From a checkpoint of a small sound classifier.
Model: mfcc input, arch convnext, activation gelu, layers 14.
Rows from block 11 of a small sound classifier, named by matrix and row number. Rows with one number belong to one neuron. Each number is 500 + 25 x the weight over its row's rms, rounded and kept within 0 to 999. All counts start at 0. Numbers have three digits each.
After each neuron's rows are labels from the 100 clips, of 14848, where the neuron reaches its highest value: "strongest on" is what is common among them. Only what is clearly more common there than usual is listed. The data: synthesized solo parts of chorales (CocoChorales).
# fc1: MLP up (model.blocks.11.mlp.fc1.weight, 1152x192), inputs 0-38
# fc2: MLP down (model.blocks.11.mlp.fc2.weight, 192x1152, transposed), outputs 0-38

fc1.258:480513488450479464506502494471519494503516502424466495485515480477476490510506483511526508472527512501504496544499449
fc2.258:474491476508521489495492490496503479459532470476489536506478520508544486486515545497486484389497484480484506501490466
strongest on: tuba; note C#4; note D4; note C4

fc1.422:486495510506482492517481518487498484510512469482490523503553513531493510494524489438486528513550490450520535512476517
fc2.422:456480491461546510520552527485481496511496501503513521481502515507515493493507512561472487470508489457448484555508516
strongest on: viola; note E4

fc1.430:491517460467486462505507436533526482490481452477483507522501510505474549513492506537476473498490492483488491525531478
fc2.430:501501480512518503483472453514523504538497491500493535508499484513528529455536463464486513505456479489516475532495477
strongest on: saxophone; trumpet

fc1.43:483528518495529477465560477477507490483485518479495514515497530524511504516497520510479535492535448535485499515515474
fc2.43:533470540490508537468512480498516503461503544506478507465501498533515492498492523530527498506490484488500502484472511
strongest on: tuba; note C#4; note D4; note G#3

fc1.379:474495554525493510506500491535501489507525518510474537530506483480488517495511507479478465513488445505514500580510492
fc2.379:522525520504523472499530467467494506509518461486470524516531498512517518509510481509521527449537466500495492469511471
strongest on: tuba; note G#3; note A3; note F#3

fc1.250:476532542517525505497514468546523506524489484448475524492504532498480523499429489500497534464508493487521502481522502
fc2.250:467484534533502496498512467494496478453480485494525498501507521468511508534481459523450548493516484503485500501515516
strongest on: clarinet; note D4; note F#4; trombone

fc1.383:511499516459491459514520494480512475490494481483513528508514536487510482490515497502574495452501485502477516539443508
fc2.383:480488539485497492543490494491574511457466473490462499472540498461465484509505460498515499503435499488503471492501499
strongest on: cello; note E4; note D4

fc1.651:494518472532479507512503482548532528478490533483496509519508514519470510495503504487519469535533489481524522540579487
fc2.651:517488490467473486486493486465539483532512485515498491503514481501531565493465511474496525489488478489512519491532502
strongest on: viola; note F4; note D#4

fc1.274:488504526450526506502499581513466495505503517525467491488431507493481481493513566485507513512501493532481464508506530
fc2.274:510541547503523471498516474494485540489482519517480504504491482484514508510503496494535482515502504520485484489495490
strongest on: saxophone; note A4; note F4; note F#4

fc1.510:496484456518494509518465509479487491535523489460463497510516510513471500516488525465567480483519490498517503529518503
fc2.510:481427476504488513475483510490528438424541474481494463509531502493529512492494510451478467422541505511503490485502499
strongest on: clarinet; note D4; note E4; note C4

fc1.728:522479495521518476515510481541473468475511478511482494500531534507546495536483484474478490518503491501516515527547502
fc2.728:503478493520491498483506476503525493569505490473464529488504495496507505457496451495499508539465475487519500458518478
strongest on: clarinet; note E4; note F4; note F#4

fc1.660:460513534458470529544446531471496496505509489466456513510521482443515526470522545487494515556508515494495541478478475
fc2.660:496464467507507522444519544526476498419506517499516525502532498499482476500495506496500476521537471500468505498454498
strongest on: violin; note B4; note A4

fc1.645:522480477504487465522499470536470486497492507492498528532504530474480493528524556521502503501525502502499519486488480
fc2.645:495482514508452504503501495494513490526461479494554489472503515534516506527498499538486540493443493485490542504519490
strongest on: saxophone

fc1.457:486576499447486499523490509470536503503515505474493490477518473463499461483486512503495524519529504494494534520482481
fc2.457:478496460519517487496515500519486507499511486479477549511477522540538477488501538539465499457494476479466489506497478
strongest on: tuba; note C#4; note D4; note C4

fc1.228:471538524494483469449536469487477549516508489505483518514481527492493501540497515482486499481514513504494521508510500
fc2.228:479455525478497566482546503526518484474489530509492519453523495518514510501519502507547515504517498529492533521489532
strongest on: tuba; note G#3; note A3; note F#3

fc1.6:498514460486506476486548464520530490443496539506527478519512509513495500471490503494455462498540486487523473530502478
fc2.6:492478476503502533445551547548500479487518530523466493498519498485512507460496508492523516535526465487476535465455486
strongest on: viola

fc1.492:502557506459467485500504496466468587534525488463483474506494485466517503477547516456488506510543539482526539507522463
fc2.492:519496528466552506457521515467493491496485511482492531536506519482526473500511514504494469492497488519491492497485501
strongest on: cello; note F#3; note A3; note G#3

fc1.333:460497486463472498491500518526535487518479505514544484488540500482469529507457508497507503477494541472491486506503469
fc2.333:480478486463505515454541534484461506519484482474488518465509509505503489473502473497466490519518539472505479508524500
strongest on: clarinet; trumpet; note E5

fc1.474:516450485502464490499457498531505517549483510466478527497446467534489513494496490478543529473516510506517495550522498
fc2.474:456465503495496503542475485506513473364502526524511509478513506511539513481528487494503486422521489515475503502493531
strongest on: clarinet

fc1.630:497517438475498515486526449488549535452496489488496513520529524508493526508527472498502504534573507512477502521548459
fc2.630:511446508477500497494519499498563509539551501492507499495484505494562552494453515491487481510466503487523502509511499
strongest on: viola; note D#4; note E4

fc1.338:469497491488474515501522521457443526509494453478461516491485527542513500509486534480532512528488518434522492478499485
fc2.338:493481477525480571440473519516491475445486487501505474520530491485507512491506492491494491480526473492481494515507521
strongest on: violin; note B4; note C#5

fc1.663:515509539517461463498505499482506508469514506433444482519497496522510512471471492519477511494508476505507511508484473
fc2.663:491531476524512481459499498517489461499499478487518542467494453486514528498526510510479525509530452470494507520550494
strongest on: tuba; note G#3; note C#4; note F#3

fc1.130:484525553492511504514490508487477469531519511461457501533486511474527507486471466549468511492511504530493527522489500
fc2.130:510480526443530523515515487489515537540516498492511502490504531497522525519422535512526503522466448496506461507476484
strongest on: clarinet; note C#4; note F#4; note F4