config.yaml
model: "sound classifier"
dataset: "synthesized solo parts of chorales (CocoChorales)"
train_examples: 39062
gain_aug_db: 6
noise_aug: 0.002
time_shift_ms: 100
n_mels: 80
hop_length: 160
input: "mfcc"
spec_augment: false
win_length: 400
targets: ["instrument"]
num_classes: 13
arch: "convnext"
norm: "layernorm"
activation: "gelu"
mlp_ratio: 6
inner_norm: false
subsampling: 2
layers: 14
width: 192
kernel_size: 5
label_smoothing: 0.05
loss: "binary_cross_entropy"
init: "small_normal"
residual_init: "none"
optimizer: "adamw"
lr: 0.0012
beta1: 0.8
beta2: 0.95
eps: 1e-06
steps: 22800
batch_size: 256
epochs: 149.4
lr_schedule: "cosine"
final_lr_fraction: 0
warmup_steps: 2280
weight_decay: 0.0
Rows from block 5 of a small sound classifier, named by matrix and row number. Rows with one number belong to one neuron. Each number is 128 + 32 x the weight over its row's rms, rounded and kept within 0 to 255. All counts start at 0. Numbers have three digits each.
After each neuron's rows are labels from the 100 clips, of 14848, where the neuron reaches its highest value: "strongest on" is what is common among them; "peak on" is the class under the peak. Only what is clearly more common there than usual is listed. The data: synthesized solo parts of chorales (CocoChorales).
# fc1: MLP up (model.blocks.5.mlp.fc1.weight, 1152x192), inputs 128-191
# fc2: MLP down (model.blocks.5.mlp.fc2.weight, 192x1152, transposed), outputs 128-191

fc1.365:135148132150101164088175092178103165138102079130104144145097154143100111116171144050131122097129094161087127106118160121121185105125132153153146085089132151190122082077166187089135121091153126
fc2.365:155140089108149172229114116104068141101130134110065103238131074072162160133124143151103146130161147106124134149172177090117144152149089120113120104118120082132098051177129129100104154128105148
strongest on: trombone; note F4; note C#4; note B3
peak on: silence

fc1.315:166116127142234156109100085190151156130085073087113121138103140106109166147128034078157149124104086138153163139116189129121108091148114135143132062144116148154152125050160141070151113106147072
fc2.315:136146124100143118110170136063094134141109090097138093121129145151063155147159145109127134160062159059126115135191155180112121148191125179139146120135103117157152155150098114095090113154118134
strongest on: clarinet; note F4; note D#4
peak on: silence

fc1.367:141091135111136132158133095133101165160149068120133085163119150145108176180102143104152104132104177110135154150133122194085133110150142129166087139075132140144128135049107098091140097072150155
fc2.367:132148106073141149122121147097102084118106086097131122148104149186082144153136148063114091146091149103154095073151165152121145138213108195140137078161095130180115122162096129105074104134110089
strongest on: tuba; note G#3; note A3; note B3
peak on: silence

fc1.307:183168171108136122155100158154137191138150067143174146137108125131136133138046125120116079131183121136079154165177128160122113148129141134135136156121134127157171187080193123125214137068078123
fc2.307:157140110057090102143148171115062131096076115092128128187078127160037150130124163090163110131079132111159111105106139144102108140220102190123124082145108126180139143120080092077142094142121120
strongest on: clarinet
peak on: silence

fc1.20:184128156086173106190133157123153169094117091079127069180082125129158114087149166136130116030161133137135143167098052108127143153081095119155124096100113135105195118154183099161151119141095143
fc2.20:130148134162162114135163158124174145139130154166162120076128113077122137108130066105091141211125062069143115137153130151105129090131104124085145116205092139124255152142091135125152135100175165
strongest on: saxophone; note G4; note G#4; note F#4
peak on: silence; G4

fc1.571:118146172183125165138113133124117156101088142096124162199106110182143095150142132131109113111129132108130132135131197131146117070110148137149140156107140093132175180121111146127136116083065105
fc2.571:145149138131129140102153148127068141128118140110153143116129191155112142134149173194113159165122067150134111146206125127148144145169104164165127166098111124125236114103148146110120136114135110
strongest on: violin; note E5; note D5; note C5
peak on: silence

fc1.708:161072158159099085193086112122112132132138136082127105171161113110188087168148122121145088126114151100167138131160255086125111088099109133163107094060061115100183121078151138162128165104100081
fc2.708:139134080120152181132090138125059128132089072129146193110107173121166104148152123164073093109156038113105110135160142092143171141151112144159127177106113128122186078164145131065140117098102103
strongest on: violin; note A#4; note A4
peak on: silence

fc1.634:182108093127162107081069114185108136084122101116123076106075147103125184155163101070152093098159154137178119130145129116115184081131114155140091135138124162055104107135183129117168152041117190
fc2.634:163133110194141127099133063111092153092097152124050126121156167147187101072142129097118141109115170107121082132169118132115167134138154134097128111128105143133127160079107149153137143135128115
strongest on: horn; note B4; note A#4; note A4
peak on: silence

fc1.678:118125173109126166120141152111143113154145126161100146160100130150197153137132160129122153140168156122120104139181176101066126154101108146130121091147160118159142110157085117130116124120146106
fc2.678:148146155115099130147135122123144093159130149129096098138101199143149122160145083155192151188134016107128122146100178104124127117150143157102157193160130126149070151143070114132138164146130155
strongest on: oboe; note C5; note C#5; note B4
peak on: D#5; B4

fc1.706:084142164152118103180125107118151120098089087084124106193106197141185087146124161066134148164077132115133102099131116091169172130143176145153132139112042150069071141116143160103139106131082161
fc2.706:171110132219152090127117064096132162124148123140141104082114118098172079079120105096140114111113176138102064152183096119126153135099128106059150141093146136130124156091185125132120118110123159
strongest on: horn; note G4; note E4
peak on: silence

fc1.483:110093138181086144188088131106118138125126110139137096132164120084160150171103115103089099085086123143110147099088108117095052129140109133105088085141105141192114075035146147108124113059089149
fc2.483:101161078135178184152107128120086057165098140169106143175170131085127176116140092140076076099155123068063131155144147145119196135182084151156096106145151140128133108164124114032116154155129100
strongest on: double bass; note A3; note F3
peak on: silence

fc1.724:096134110165157147142110108124164132134086152137168123201147155144174077145155126109101076113140146099092128094149174146127085121116080123110141114053162137073118141081184122114126175070101165
fc2.724:183127138137123122075102125116099097095141098149098168115109186127110113106089147191047115133115103152137120109207119135114136116129155167166086183154108108129207115100159141150137106154128068
strongest on: double bass; note A#3; note G#3
peak on: silence

fc1.100:148085088124141167184155081079181133130129054132137108155101088096227122144147121093113146075120126127126172154161089088086069167104112114131107123121067118127172085134233138159122076129102135
fc2.100:138130094162188139177127139141127160124118156119128122032089156098130116132122081137108135226131030096143107186105127169121119094136146136133128173213125105150255148179081138118108125100168128
strongest on: saxophone; note F4; note G#4; note G4
peak on: silence

fc1.613:188160173149169152124145150109132133112147186131132063160088110118153111112179109062127109106146127058157072157167172165157113176121090182153148119099177140112193133140122136123136122109116137
fc2.613:098114118147140132141149141126105148151141121130042108090132163119144120095130073159184128134151032206143166123127137142159147160134144148110131127132157144094117128128122122110159123148101129
strongest on: note D4; viola; saxophone
peak on: D4

fc1.616:121133128175172149184146120179126175163115100128173124117113065160157139134099107086131133087144179115143099149121132110128107130137103120158103123062131189190142158046132128105203105138152154
fc2.616:147115114092124102122135126093066123120133112102103156218141121168067128120136154064147127187102180046150136130108135149123096140190113147093112084141088087144127121093071154114104080168131095
strongest on: trumpet; note D#5; note F5
peak on: silence

fc1.336:126158118121152130146092206168080120166079064086130102180153125108157080105151113104150115106121112107096106145116145121103115132108119173160125142104080123157105129081162138134156119076129192
fc2.336:141169086076142134071152162121076104104111094117144167142097135202088137118138152055134112151115173101149126095149160151076129120198128175133144104140086101170145124146112114115128110155156093
strongest on: tuba; note A#3; note C4; note G#3
peak on: silence

fc1.209:102182086082223078168160130105137117140153165139110109157145072051139125132129137108120141165186098114080193147110192086095115152183161119153147134119098086082169102168184116138140107084099190
fc2.209:135069118086053112182127129127086136110131107105181157149099115183166135131107114126214169095069148145141176106137168113141123106087141113120123070116167084122124084119167136134125075101185198
strongest on: clarinet; note F4
peak on: silence

fc1.578:078114133142107172134074113149144191122108165117157115135130111162095104139133163108137130153173189104146094136116220053188122074113095120111153135077105140120151162148154157107135130112092097
fc2.578:171164139142153152113112143178080124101120121129141159106104145128127115137126151161122111155135038133149153094145119134133145146161115131163084176088141132099165102147106152142129100107100099
strongest on: violin; note A#4; note E5; note C5
peak on: silence

fc1.515:173115125092169108183160064189149167147156083140092101134100103108095121117103180071145139140195101091124161160088118063217106139133112146178103114148113096133080117117079173095127096149090151
fc2.515:101155097056122160155144117100158094146124155117132091066161121073092178120142095163067153162159074083126104151077132127104095131093055082086120129135095095118165122114097146076164113152160115
strongest on: horn; note E4; trombone; note G4
peak on: silence

fc1.536:137141040149126091192162152139092163151141149083161129105112150145168152117154139134105119175120097129159121112152163155118158086108122111124105144113083118094162145131188070129121127077153132
fc2.536:158184085117156147148131150133107097136146111173089111128154195123080143086131134125117202191079188137161155113144115130093129115129172114156098108128125167216187119080090170111127108124068174
strongest on: double bass; note G#3; note A#3
peak on: silence

fc1.552:134166163128141111088129117127138164143078123084075138131132120129100184145126125168089181151137134103124129094153183146152151091090068113146146143151156081159190113175118144102165092138065124
fc2.552:125107130118102163142141120143098138110098123145118112171133124157093112130121141154217165083110059145123113078159183178098108136172142110194108119167164105123137124105131103137141134098106119
strongest on: oboe; note C#5; note D#5; note C5
peak on: D#5; G#4

fc1.383:092119123117137151124150129160114209167137150056141111155136108104119167167086115103097099108129119128128118133075168120156125078097136143107139125081093141174168103069101124081108140151110138
fc2.383:159123116145114115194139124150131141145088136188117088134087125160115119167112149144169125116118138096174121124168100119117110121173091165152111159115087133152144055142100114144148083186122125
strongest on: flute; note G5; note A5
peak on: silence

fc1.637:113122087168084141210174137118181159164169140125133120155036104139151094140144136126121141144106133155172181141089082157145083131158114163117064149121109142083128114109170108089144091135139158
fc2.637:194082073106112170174121145119157145120158095106075078152156115125153112147086126118149171106078142191139139131169196103165120161094128094126141083134149124148130103141143162092126153130110184
strongest on: cello; note A#3; note A3; note C4
peak on: A#3

fc1.236:114140099163116200129175096111100156087070099106077124115078141103129117145148147125138101105111157161141173139123154171075104128151130137116166104085184158113047105121153113074153172134106135
fc2.236:145148104114111082106115165131117121093165099105124118083115179115098175114070093178140196147080112172132139136189103194117123132107149135110123160136138135176185159152140112134050117124125147
strongest on: cello; note A3; note B3; note F#3
peak on: A3

fc1.646:112127156155076102171115124152096151134135061099157093131150079137118098096135135087115108110111124130122091097114137128140104186162103125148102118128086087148154125116142156093190103140111121
fc2.646:109114160064114099140164162106047114110073101095146127199127142150069157122166143091101119139133196053157149106090129139151108085155108176112105094184083100139194095123075074115124092148155104
strongest on: trumpet; note D#5; note F5; note D5
peak on: silence

fc1.49:144170166177108127146090109159178168213148067110150100160125130108150120106151159091199139150116105134097100137138115088107138073124110121150114150163113168122135099043186147084131076104121132
fc2.49:136145145108131125111139133107061157097149146120100100140142139165099139132157161123111101116134148083169099137133139146109155119183117173094116151143131141190122120114147117118161103144126114
strongest on: bassoon; note B3; note A#3; note C4
peak on: silence

fc1.424:160132146098131150158159086092118136089107130147096150139167146104139179085139121103119092176112135101150141117077094129114102159120141148136158078096145070131201121155065187198141125129192142
fc2.424:142086105127085106100130109061115152094115162158151166144136120141127080138108119125157181119136074138128133108161145105121126126176114137180104114098151151134174129137045093187142145132148143
strongest on: oboe; note A#4; note C5; note D5
peak on: A#4

fc1.609:158142132190157107198109077051129110104146032096131108109153143106156111112157117092124159117144073080107131136126176111100139099121096106148057135107133190078142128150199131106157153100112084
fc2.609:131095146143130116088133132130132092139161102157078101108184181078108101112104115110101190143096200146151139149209123135109178166083156137135119148153111104162191150105162154152117141172145087
strongest on: double bass; note A#3; note G#3
peak on: silence

fc1.632:083109125133167180143120099133154122108145012105108121094092135077138181169162131119150126093154128169149156132124117127132136116162108111140101126094145195171150101020101137098108153124114165
fc2.632:121158136055155115143170180121084130112131171097106146113120120209101175165139187114172098142084156119131138071154118168143172140214120185135119149110068144170080168141076099137079123098122087
strongest on: violin; note E5
peak on: silence

fc1.454:108186146120109155194119100150138130166122104106146076117068085040116114158163106088137090149165042110107110132156143142150168095085052138137090128137145105123131100112125159105162184074119147
fc2.454:150126104069137154110125190106074173075101118054060107107106107185102174148103139115164112156062108117170124095169138130101094134212162182102098108118129114145136103112085120109090128127138089
strongest on: clarinet; note D4; note E4; note F4
peak on: silence

fc1.213:088079166141167150147079095195115141134117119112112167141138172079153202111125116071116142117087182108082105122111132137072131144161113131090148143135122186085179136099125132111188119092188160
fc2.213:142146117158134115044102159180076142123084166170090140112091158143146137119095177104121154113062192094225131088164145108145150125163117156120148126122096155107156118107144180127141119128112110
strongest on: cello; note A#3; note A3; note F#3
peak on: silence

fc1.77:123141191080157150130113088129145112127121074097084098169095102171114182095169192091142163056097151103123135129126104173093111081155086117119091141176135139092169067115101100106194125071122096
fc2.77:172153113077170173126133184087099120101095131072103136129098126162082158140144156083170094132084174107143102098112135093108097131183101170146137085102075135107133117167086105135102118136120090
strongest on: trombone; note D#4; note F4
peak on: silence

fc1.394:103141101138163099143091098161143177127129077124164092138154124092149161159149085064060179125117106071127121101171162171083133109152115159125172170087110151121136123073131148089135107085135150
fc2.394:143173109052124144127131161096070107111090132097164145118109117160090150132137152096112081147145159073140137097171142137075144123211117168145118120165125138190126134131100127094092080125105079
strongest on: clarinet; note F#4; note F4
peak on: silence

fc1.78:093119136145092140156103143109078150151106118108146140148140129154152050171129107148119149099075189137133154119146164146158090094099157167169108098090128153147154144042119123121136099139160097
fc2.78:113069127121108131125147134118047125130157096107106133173128185159109149101137161200092141147146089081131130161146113152179122145137143138153084163135110110122190117109095109094109130080152145
strongest on: trumpet; note D5; note D#5; note C5
peak on: silence

fc1.457:129139124178114168152122117109099131137122139105095105125124102174166158116130094118173104163119154132109139124152154149102152164128091141112222125066096077142187073101102121180089142119136149
fc2.457:127132123165119111140126148106115128142172110079075152145132137090116135166146108161175143124197067189137147112118140144127122143163122157148101112138150134114119121141128146135108152099170116
strongest on: viola; note D4; note F#4; saxophone
peak on: D4; F#4

fc1.676:127088106178115076145083127147148099151155057096146064152126118110187143158154111098147105112162134056094150127117164134093076113146141150160101107121133174139140079079176127097137132105153140
fc2.676:138168110097149119112136150115068083153108122116098109148140130142087153146136166044094124134117161059124116114170093137098182171206132191125128105175115098184160117168135142100103112145129106
strongest on: double bass; note A#3; note G3
peak on: silence

fc1.447:125073119116150094186051097176159163118109074080148142121121171073095159151135145132104154097146184111140174140130113135089122120144113138125118127131105148167103121108113083141134129105096183
fc2.447:143169094112184151112149137116098135100131141110124112129110137138108102153088177126080110123156132077136071123119122114117121094172113138060125150114083132140014115153153137066110175166181127
strongest on: oboe; tuba
peak on: silence

fc1.611:109131127128138131152094122115178134120136126141086136200131134093140103112160126096144053127111132155164092091170127124096091092126118151156134114075132133123105092075198140040192109075130083
fc2.611:203161122090156125136101159098039094094142111085157154169082128179095135104158182120110132135135145114126089139132095120117113099165129138097134134140107122150109135175116111111112097143137124
strongest on: double bass; trumpet
peak on: silence

fc1.758:145125144141116102181114142082112134147097184148115080145094137086168109155144149129046130083136132137152148137125072111100141129085093142107132136067124151106120118180124100127147162170082106
fc2.758:138104111144100129157146131117151200114137092087081098106140087142174117118117151120151176081131143096127136191069198095163127141161131083098153095139144138097115137104116123138178165185106109
strongest on: flute
peak on: silence

fc1.674:086114077201146108136115109138119147140135123129104110107083162115121156124150119133115076105109158165091122140135157113090115087140098083135129126093129139185195125127112122125146147099112163
fc2.674:153097131115110083158162153086000122097129109138117130231132141169117145163157118060093115152127135079163132161071133131132101110155110142134099108173116098144174130132064130096129123135122117
strongest on: trumpet; note D5; note D#5
peak on: silence

fc1.627:118100138152120144151102089162143150133114114059125115167043177116171139118155138037072164096124166130107118136131121112122124125178157112110160110176134121118140115094128161080174127153183171
fc2.627:147209143093117152104132136110064143118106128099153170203084150143088162154129150058153105114108144079150121123129136129078147159194121161126133077156105126176106083145115131066126124140154106
strongest on: clarinet; viola
peak on: silence

fc1.68:152141121153164109140077094072137158137129131111135109117162170124170130138103110060128133099148079183186087097153067131109149138134198095176078134132082139157106101057178119142136115120173145
fc2.68:096148092096161134122139149139131114139095105123127121200120124098118121151120128098102166162107172069160129076128125128115170093159114169135085071157124127137036104136051210099157120128140101
strongest on: viola; note D#4; note F4
peak on: silence

fc1.404:122162159130172192150140128154101142178129131119115074127110083135058179131093084022071135082177114105087162146141121108113107130129121118120134103113092152121085125100137141102127136134174113
fc2.404:128132126056176147127113149135055109145095153128134115193119148092112155143113121090104166137140192084131143147168145119093146121180087212181115123085104101140070115122088114064160139145121143
strongest on: bassoon; oboe; note D#4
peak on: silence

fc1.116:127134101142197171168125146117165161109130100116114098148062111078209148124123153134097125111127184179195210131116087107124103156086100087114103120093126119073187121120179165163147142145073136
fc2.116:128164107172188130129141148123153133110139136174154118090099168057114122110097077109082124215132063085124109152084094173105084097162115153132122147253112146146255134149072153100113142110129113
strongest on: saxophone; note G4; note F#4; note F4
peak on: G4

fc1.557:128085179116139159145155084163125114129119086157144129177131123130133125100167120060152114101087177116108084154150106122145104115149114126151151180116105136169202124056155152122152099101150126
fc2.557:149135127060155157096162163105057108101113072105142138125115134167073152132144136072115093182080184082173104089135118140100126110182126190121144085141091110156169141123104127076095115127155097
strongest on: saxophone; note F4; note G4; note F#4
peak on: silence

fc1.265:135181110151139206157114089164113131164113100137109161135081115132076087170164136113134151155134125141108193136117145101183093117129137126172139100131088130161120114151169146074131159086120156
fc2.265:130106115162148146255114099128130129169120172122062094189132078036144145140133113116061114100215084123097152156120138077127132134120101109153118153090118124097073120124116109097180165166092125
strongest on: trombone; note F#4; note C#4; note G#4
peak on: silence

fc1.489:142169163129175139116147136136120169112108112117126098181100096093178155123136181137097136050151104137132117116147110135118065184107102091113121160145157092105155123079184109078159116113137165
fc2.489:166111121141183113116188126096161101128170102146131123154089097073161084123124097092063134163158112069137114181158109123108162134155135100106141083213100124166178162163122192129155147127138163
strongest on: saxophone
peak on: silence

fc1.416:102106137181078140141127159152088161161127156089173123130071157157133131129145161098122187133140111147123127154106147030098117145130189109162135124149128136129160112078126175127123102119143130
fc2.416:156113146166123097122153103114048104105120109134106120199144159143078137128131114112121098139128192105160143114134150114112138112168166150130123151188097134133202131093095102129154137151151095
strongest on: trumpet
peak on: silence

fc1.584:183130093133104174141081123161222150073134088096107120173116129062100122167135168091155147112166117114107145136167184130140103128144078118155122157133152113161122125129163090129140136089143121
fc2.584:157084141126137125111178149164176121095157090129069094186134106109147114135106097099082130121185117096127151160161115132111156168102187103155127094158110099158149155143162184163156113153107155
strongest on: tuba; note C#4; note A#3; note B3
peak on: C#4

fc1.199:153164109130126088129114135106137137097124112067139127160088153205156118220133080087100128046125145135183150113115183097166110115110094140165207148118089087175179132158157082110132134175139159
fc2.199:138113179200133119068124095161130132164146134136158166120171163143153096136174147149088111143091105144142158111146123129196188145056126101164095172111128104060166150123151124188122135082153123
strongest on: violin; note E5; note F#5
peak on: silence

fc1.494:080158117104149118213106082147155141155087090113138118107085117071092189140168102112105144073149088097137207174132129076140103166124094106121128091081084157160120114107128121114125133138090172
fc2.494:114134074117164086130141105106098123115157155137122086072146109089125048142110145151124142122144140087133096151098097121108141060147091101095152163118153130188038126140136126115125155148107158
strongest on: oboe; note G4; note D5; note C5
peak on: silence

fc1.560:137164178124167195165136159166137145146106168137144180142126142145144161129127147123099127138136209107112153141141098140141075155120073177145132140134102112128255092098147125140141119080143136
fc2.560:140144096081155133165154196120094152127106127096125112123105176094124181166124049134133127174111072130129092094108107132080106087159158163123132104156150132159159104134092109067124106119108098
strongest on: saxophone; note G#4
peak on: silence

fc1.401:122139136174108148143087169110131171100139113171144191114107154113108148230140159130090111162180100163134168112142137167157135099073130141143120111131094120107112139084096123099153179122135124
fc2.401:134126129125137157169126156150117138083159109121073097125148099107160115162118155097120173098164114089142123161127156117142099131187180113158153090093110131098110118148134193155204087172104067
strongest on: trombone; note E4; note D4
peak on: silence

fc1.203:165139147143201183190090154151167122145099078145086195155085095125157164134122174064099137111117139139166168150088082061152142137103078130143118182182094110109196101133140126120145115150106153
fc2.203:092155095139159136129106140152138150148115177146116145119085162068160100092107074144067123182120075124122122111094104139113119061113121138096085124203134151119189133113062160120176140080123129
strongest on: saxophone; note D#4; note G#4; note F4
peak on: silence

fc1.15:125122137154134162118120121094115138133156078114096136172123129078188133136164166107102121152138088094138139059127130111130119091055075170183101149102181097111162153051134138092160133124152118
fc2.15:188186120090163146085115168101143113082154099095108134101161150154136090122166179156097089171167174098111066147144155126102110148150131141107113134136090093131139099112113104146118099137125058
strongest on: double bass; note A#3; note G#3
peak on: silence

fc1.99:090131131145086158112116129170130189167113131146159126099127128112127122093154081133125155137193136192118187145111147088124078097169176109129119155115139090159144138120153155159132097142134172
fc2.99:208143054110119139143118128125062130092146153189080129169060124192087155150100177108142175180103089099138160136124138130118133099170161131160170103171121109153177085152110119130127068137143124
strongest on: trombone
peak on: silence

fc1.581:158152141162116153142161135166153153170086043174120147060093146039133111089181109079132170160174123164152144104177162079098131137100109146136084093125109128134124081082190142097135129093111167
fc2.581:152043131157110151186086110150138096108124196168067115181170146113130189113116096118064147135129151164120151178142141128123167096126144176180122161069131144122139117110124129152135135117107143
strongest on: bassoon; note F3; note A3; note G3
peak on: silence

fc1.388:064197167135145149104106160167085094138113096122095121120126068171141131150106167122133151096121196153098092122097065082158121156144184131140190121097155086119121147171196106120158126098214152
fc2.388:129115148209165121124160069102128166125107140122177142080138159079151058087140119121130171132115103084077137153105152094120154107119159129105156115162182111145145155072149100174143113168108159
strongest on: horn; saxophone; note C5
peak on: silence

fc1.127:113115100108155175095111138085135143176108120165161138147081165153134091134128141141145123115150078142105138118120207144136081074092078173136121060048084150119164096062123120143181175083102118
fc2.127:137118055111137146195116182141120121091118128146084085178102116096107151130158136176119155167147124111133109155118148114132135141167097201086141136124137139161113096163105116117091106114142123
strongest on: clarinet; note F4
peak on: silence

fc1.73:101123093143138140141109111122136099085100131093113103198146130173132113165113124148081142126169092143185137095122149198151119129123075125064151160139115144133083118051143108113100118094121121
fc2.73:093135155181158090090148099159065094151129174154110108138125166088086170142150147144083126103105160161112150121204102153135226084079090125146099168100092107108113170094125136175084140116107135
strongest on: oboe; note G4; note A4; note B4
peak on: silence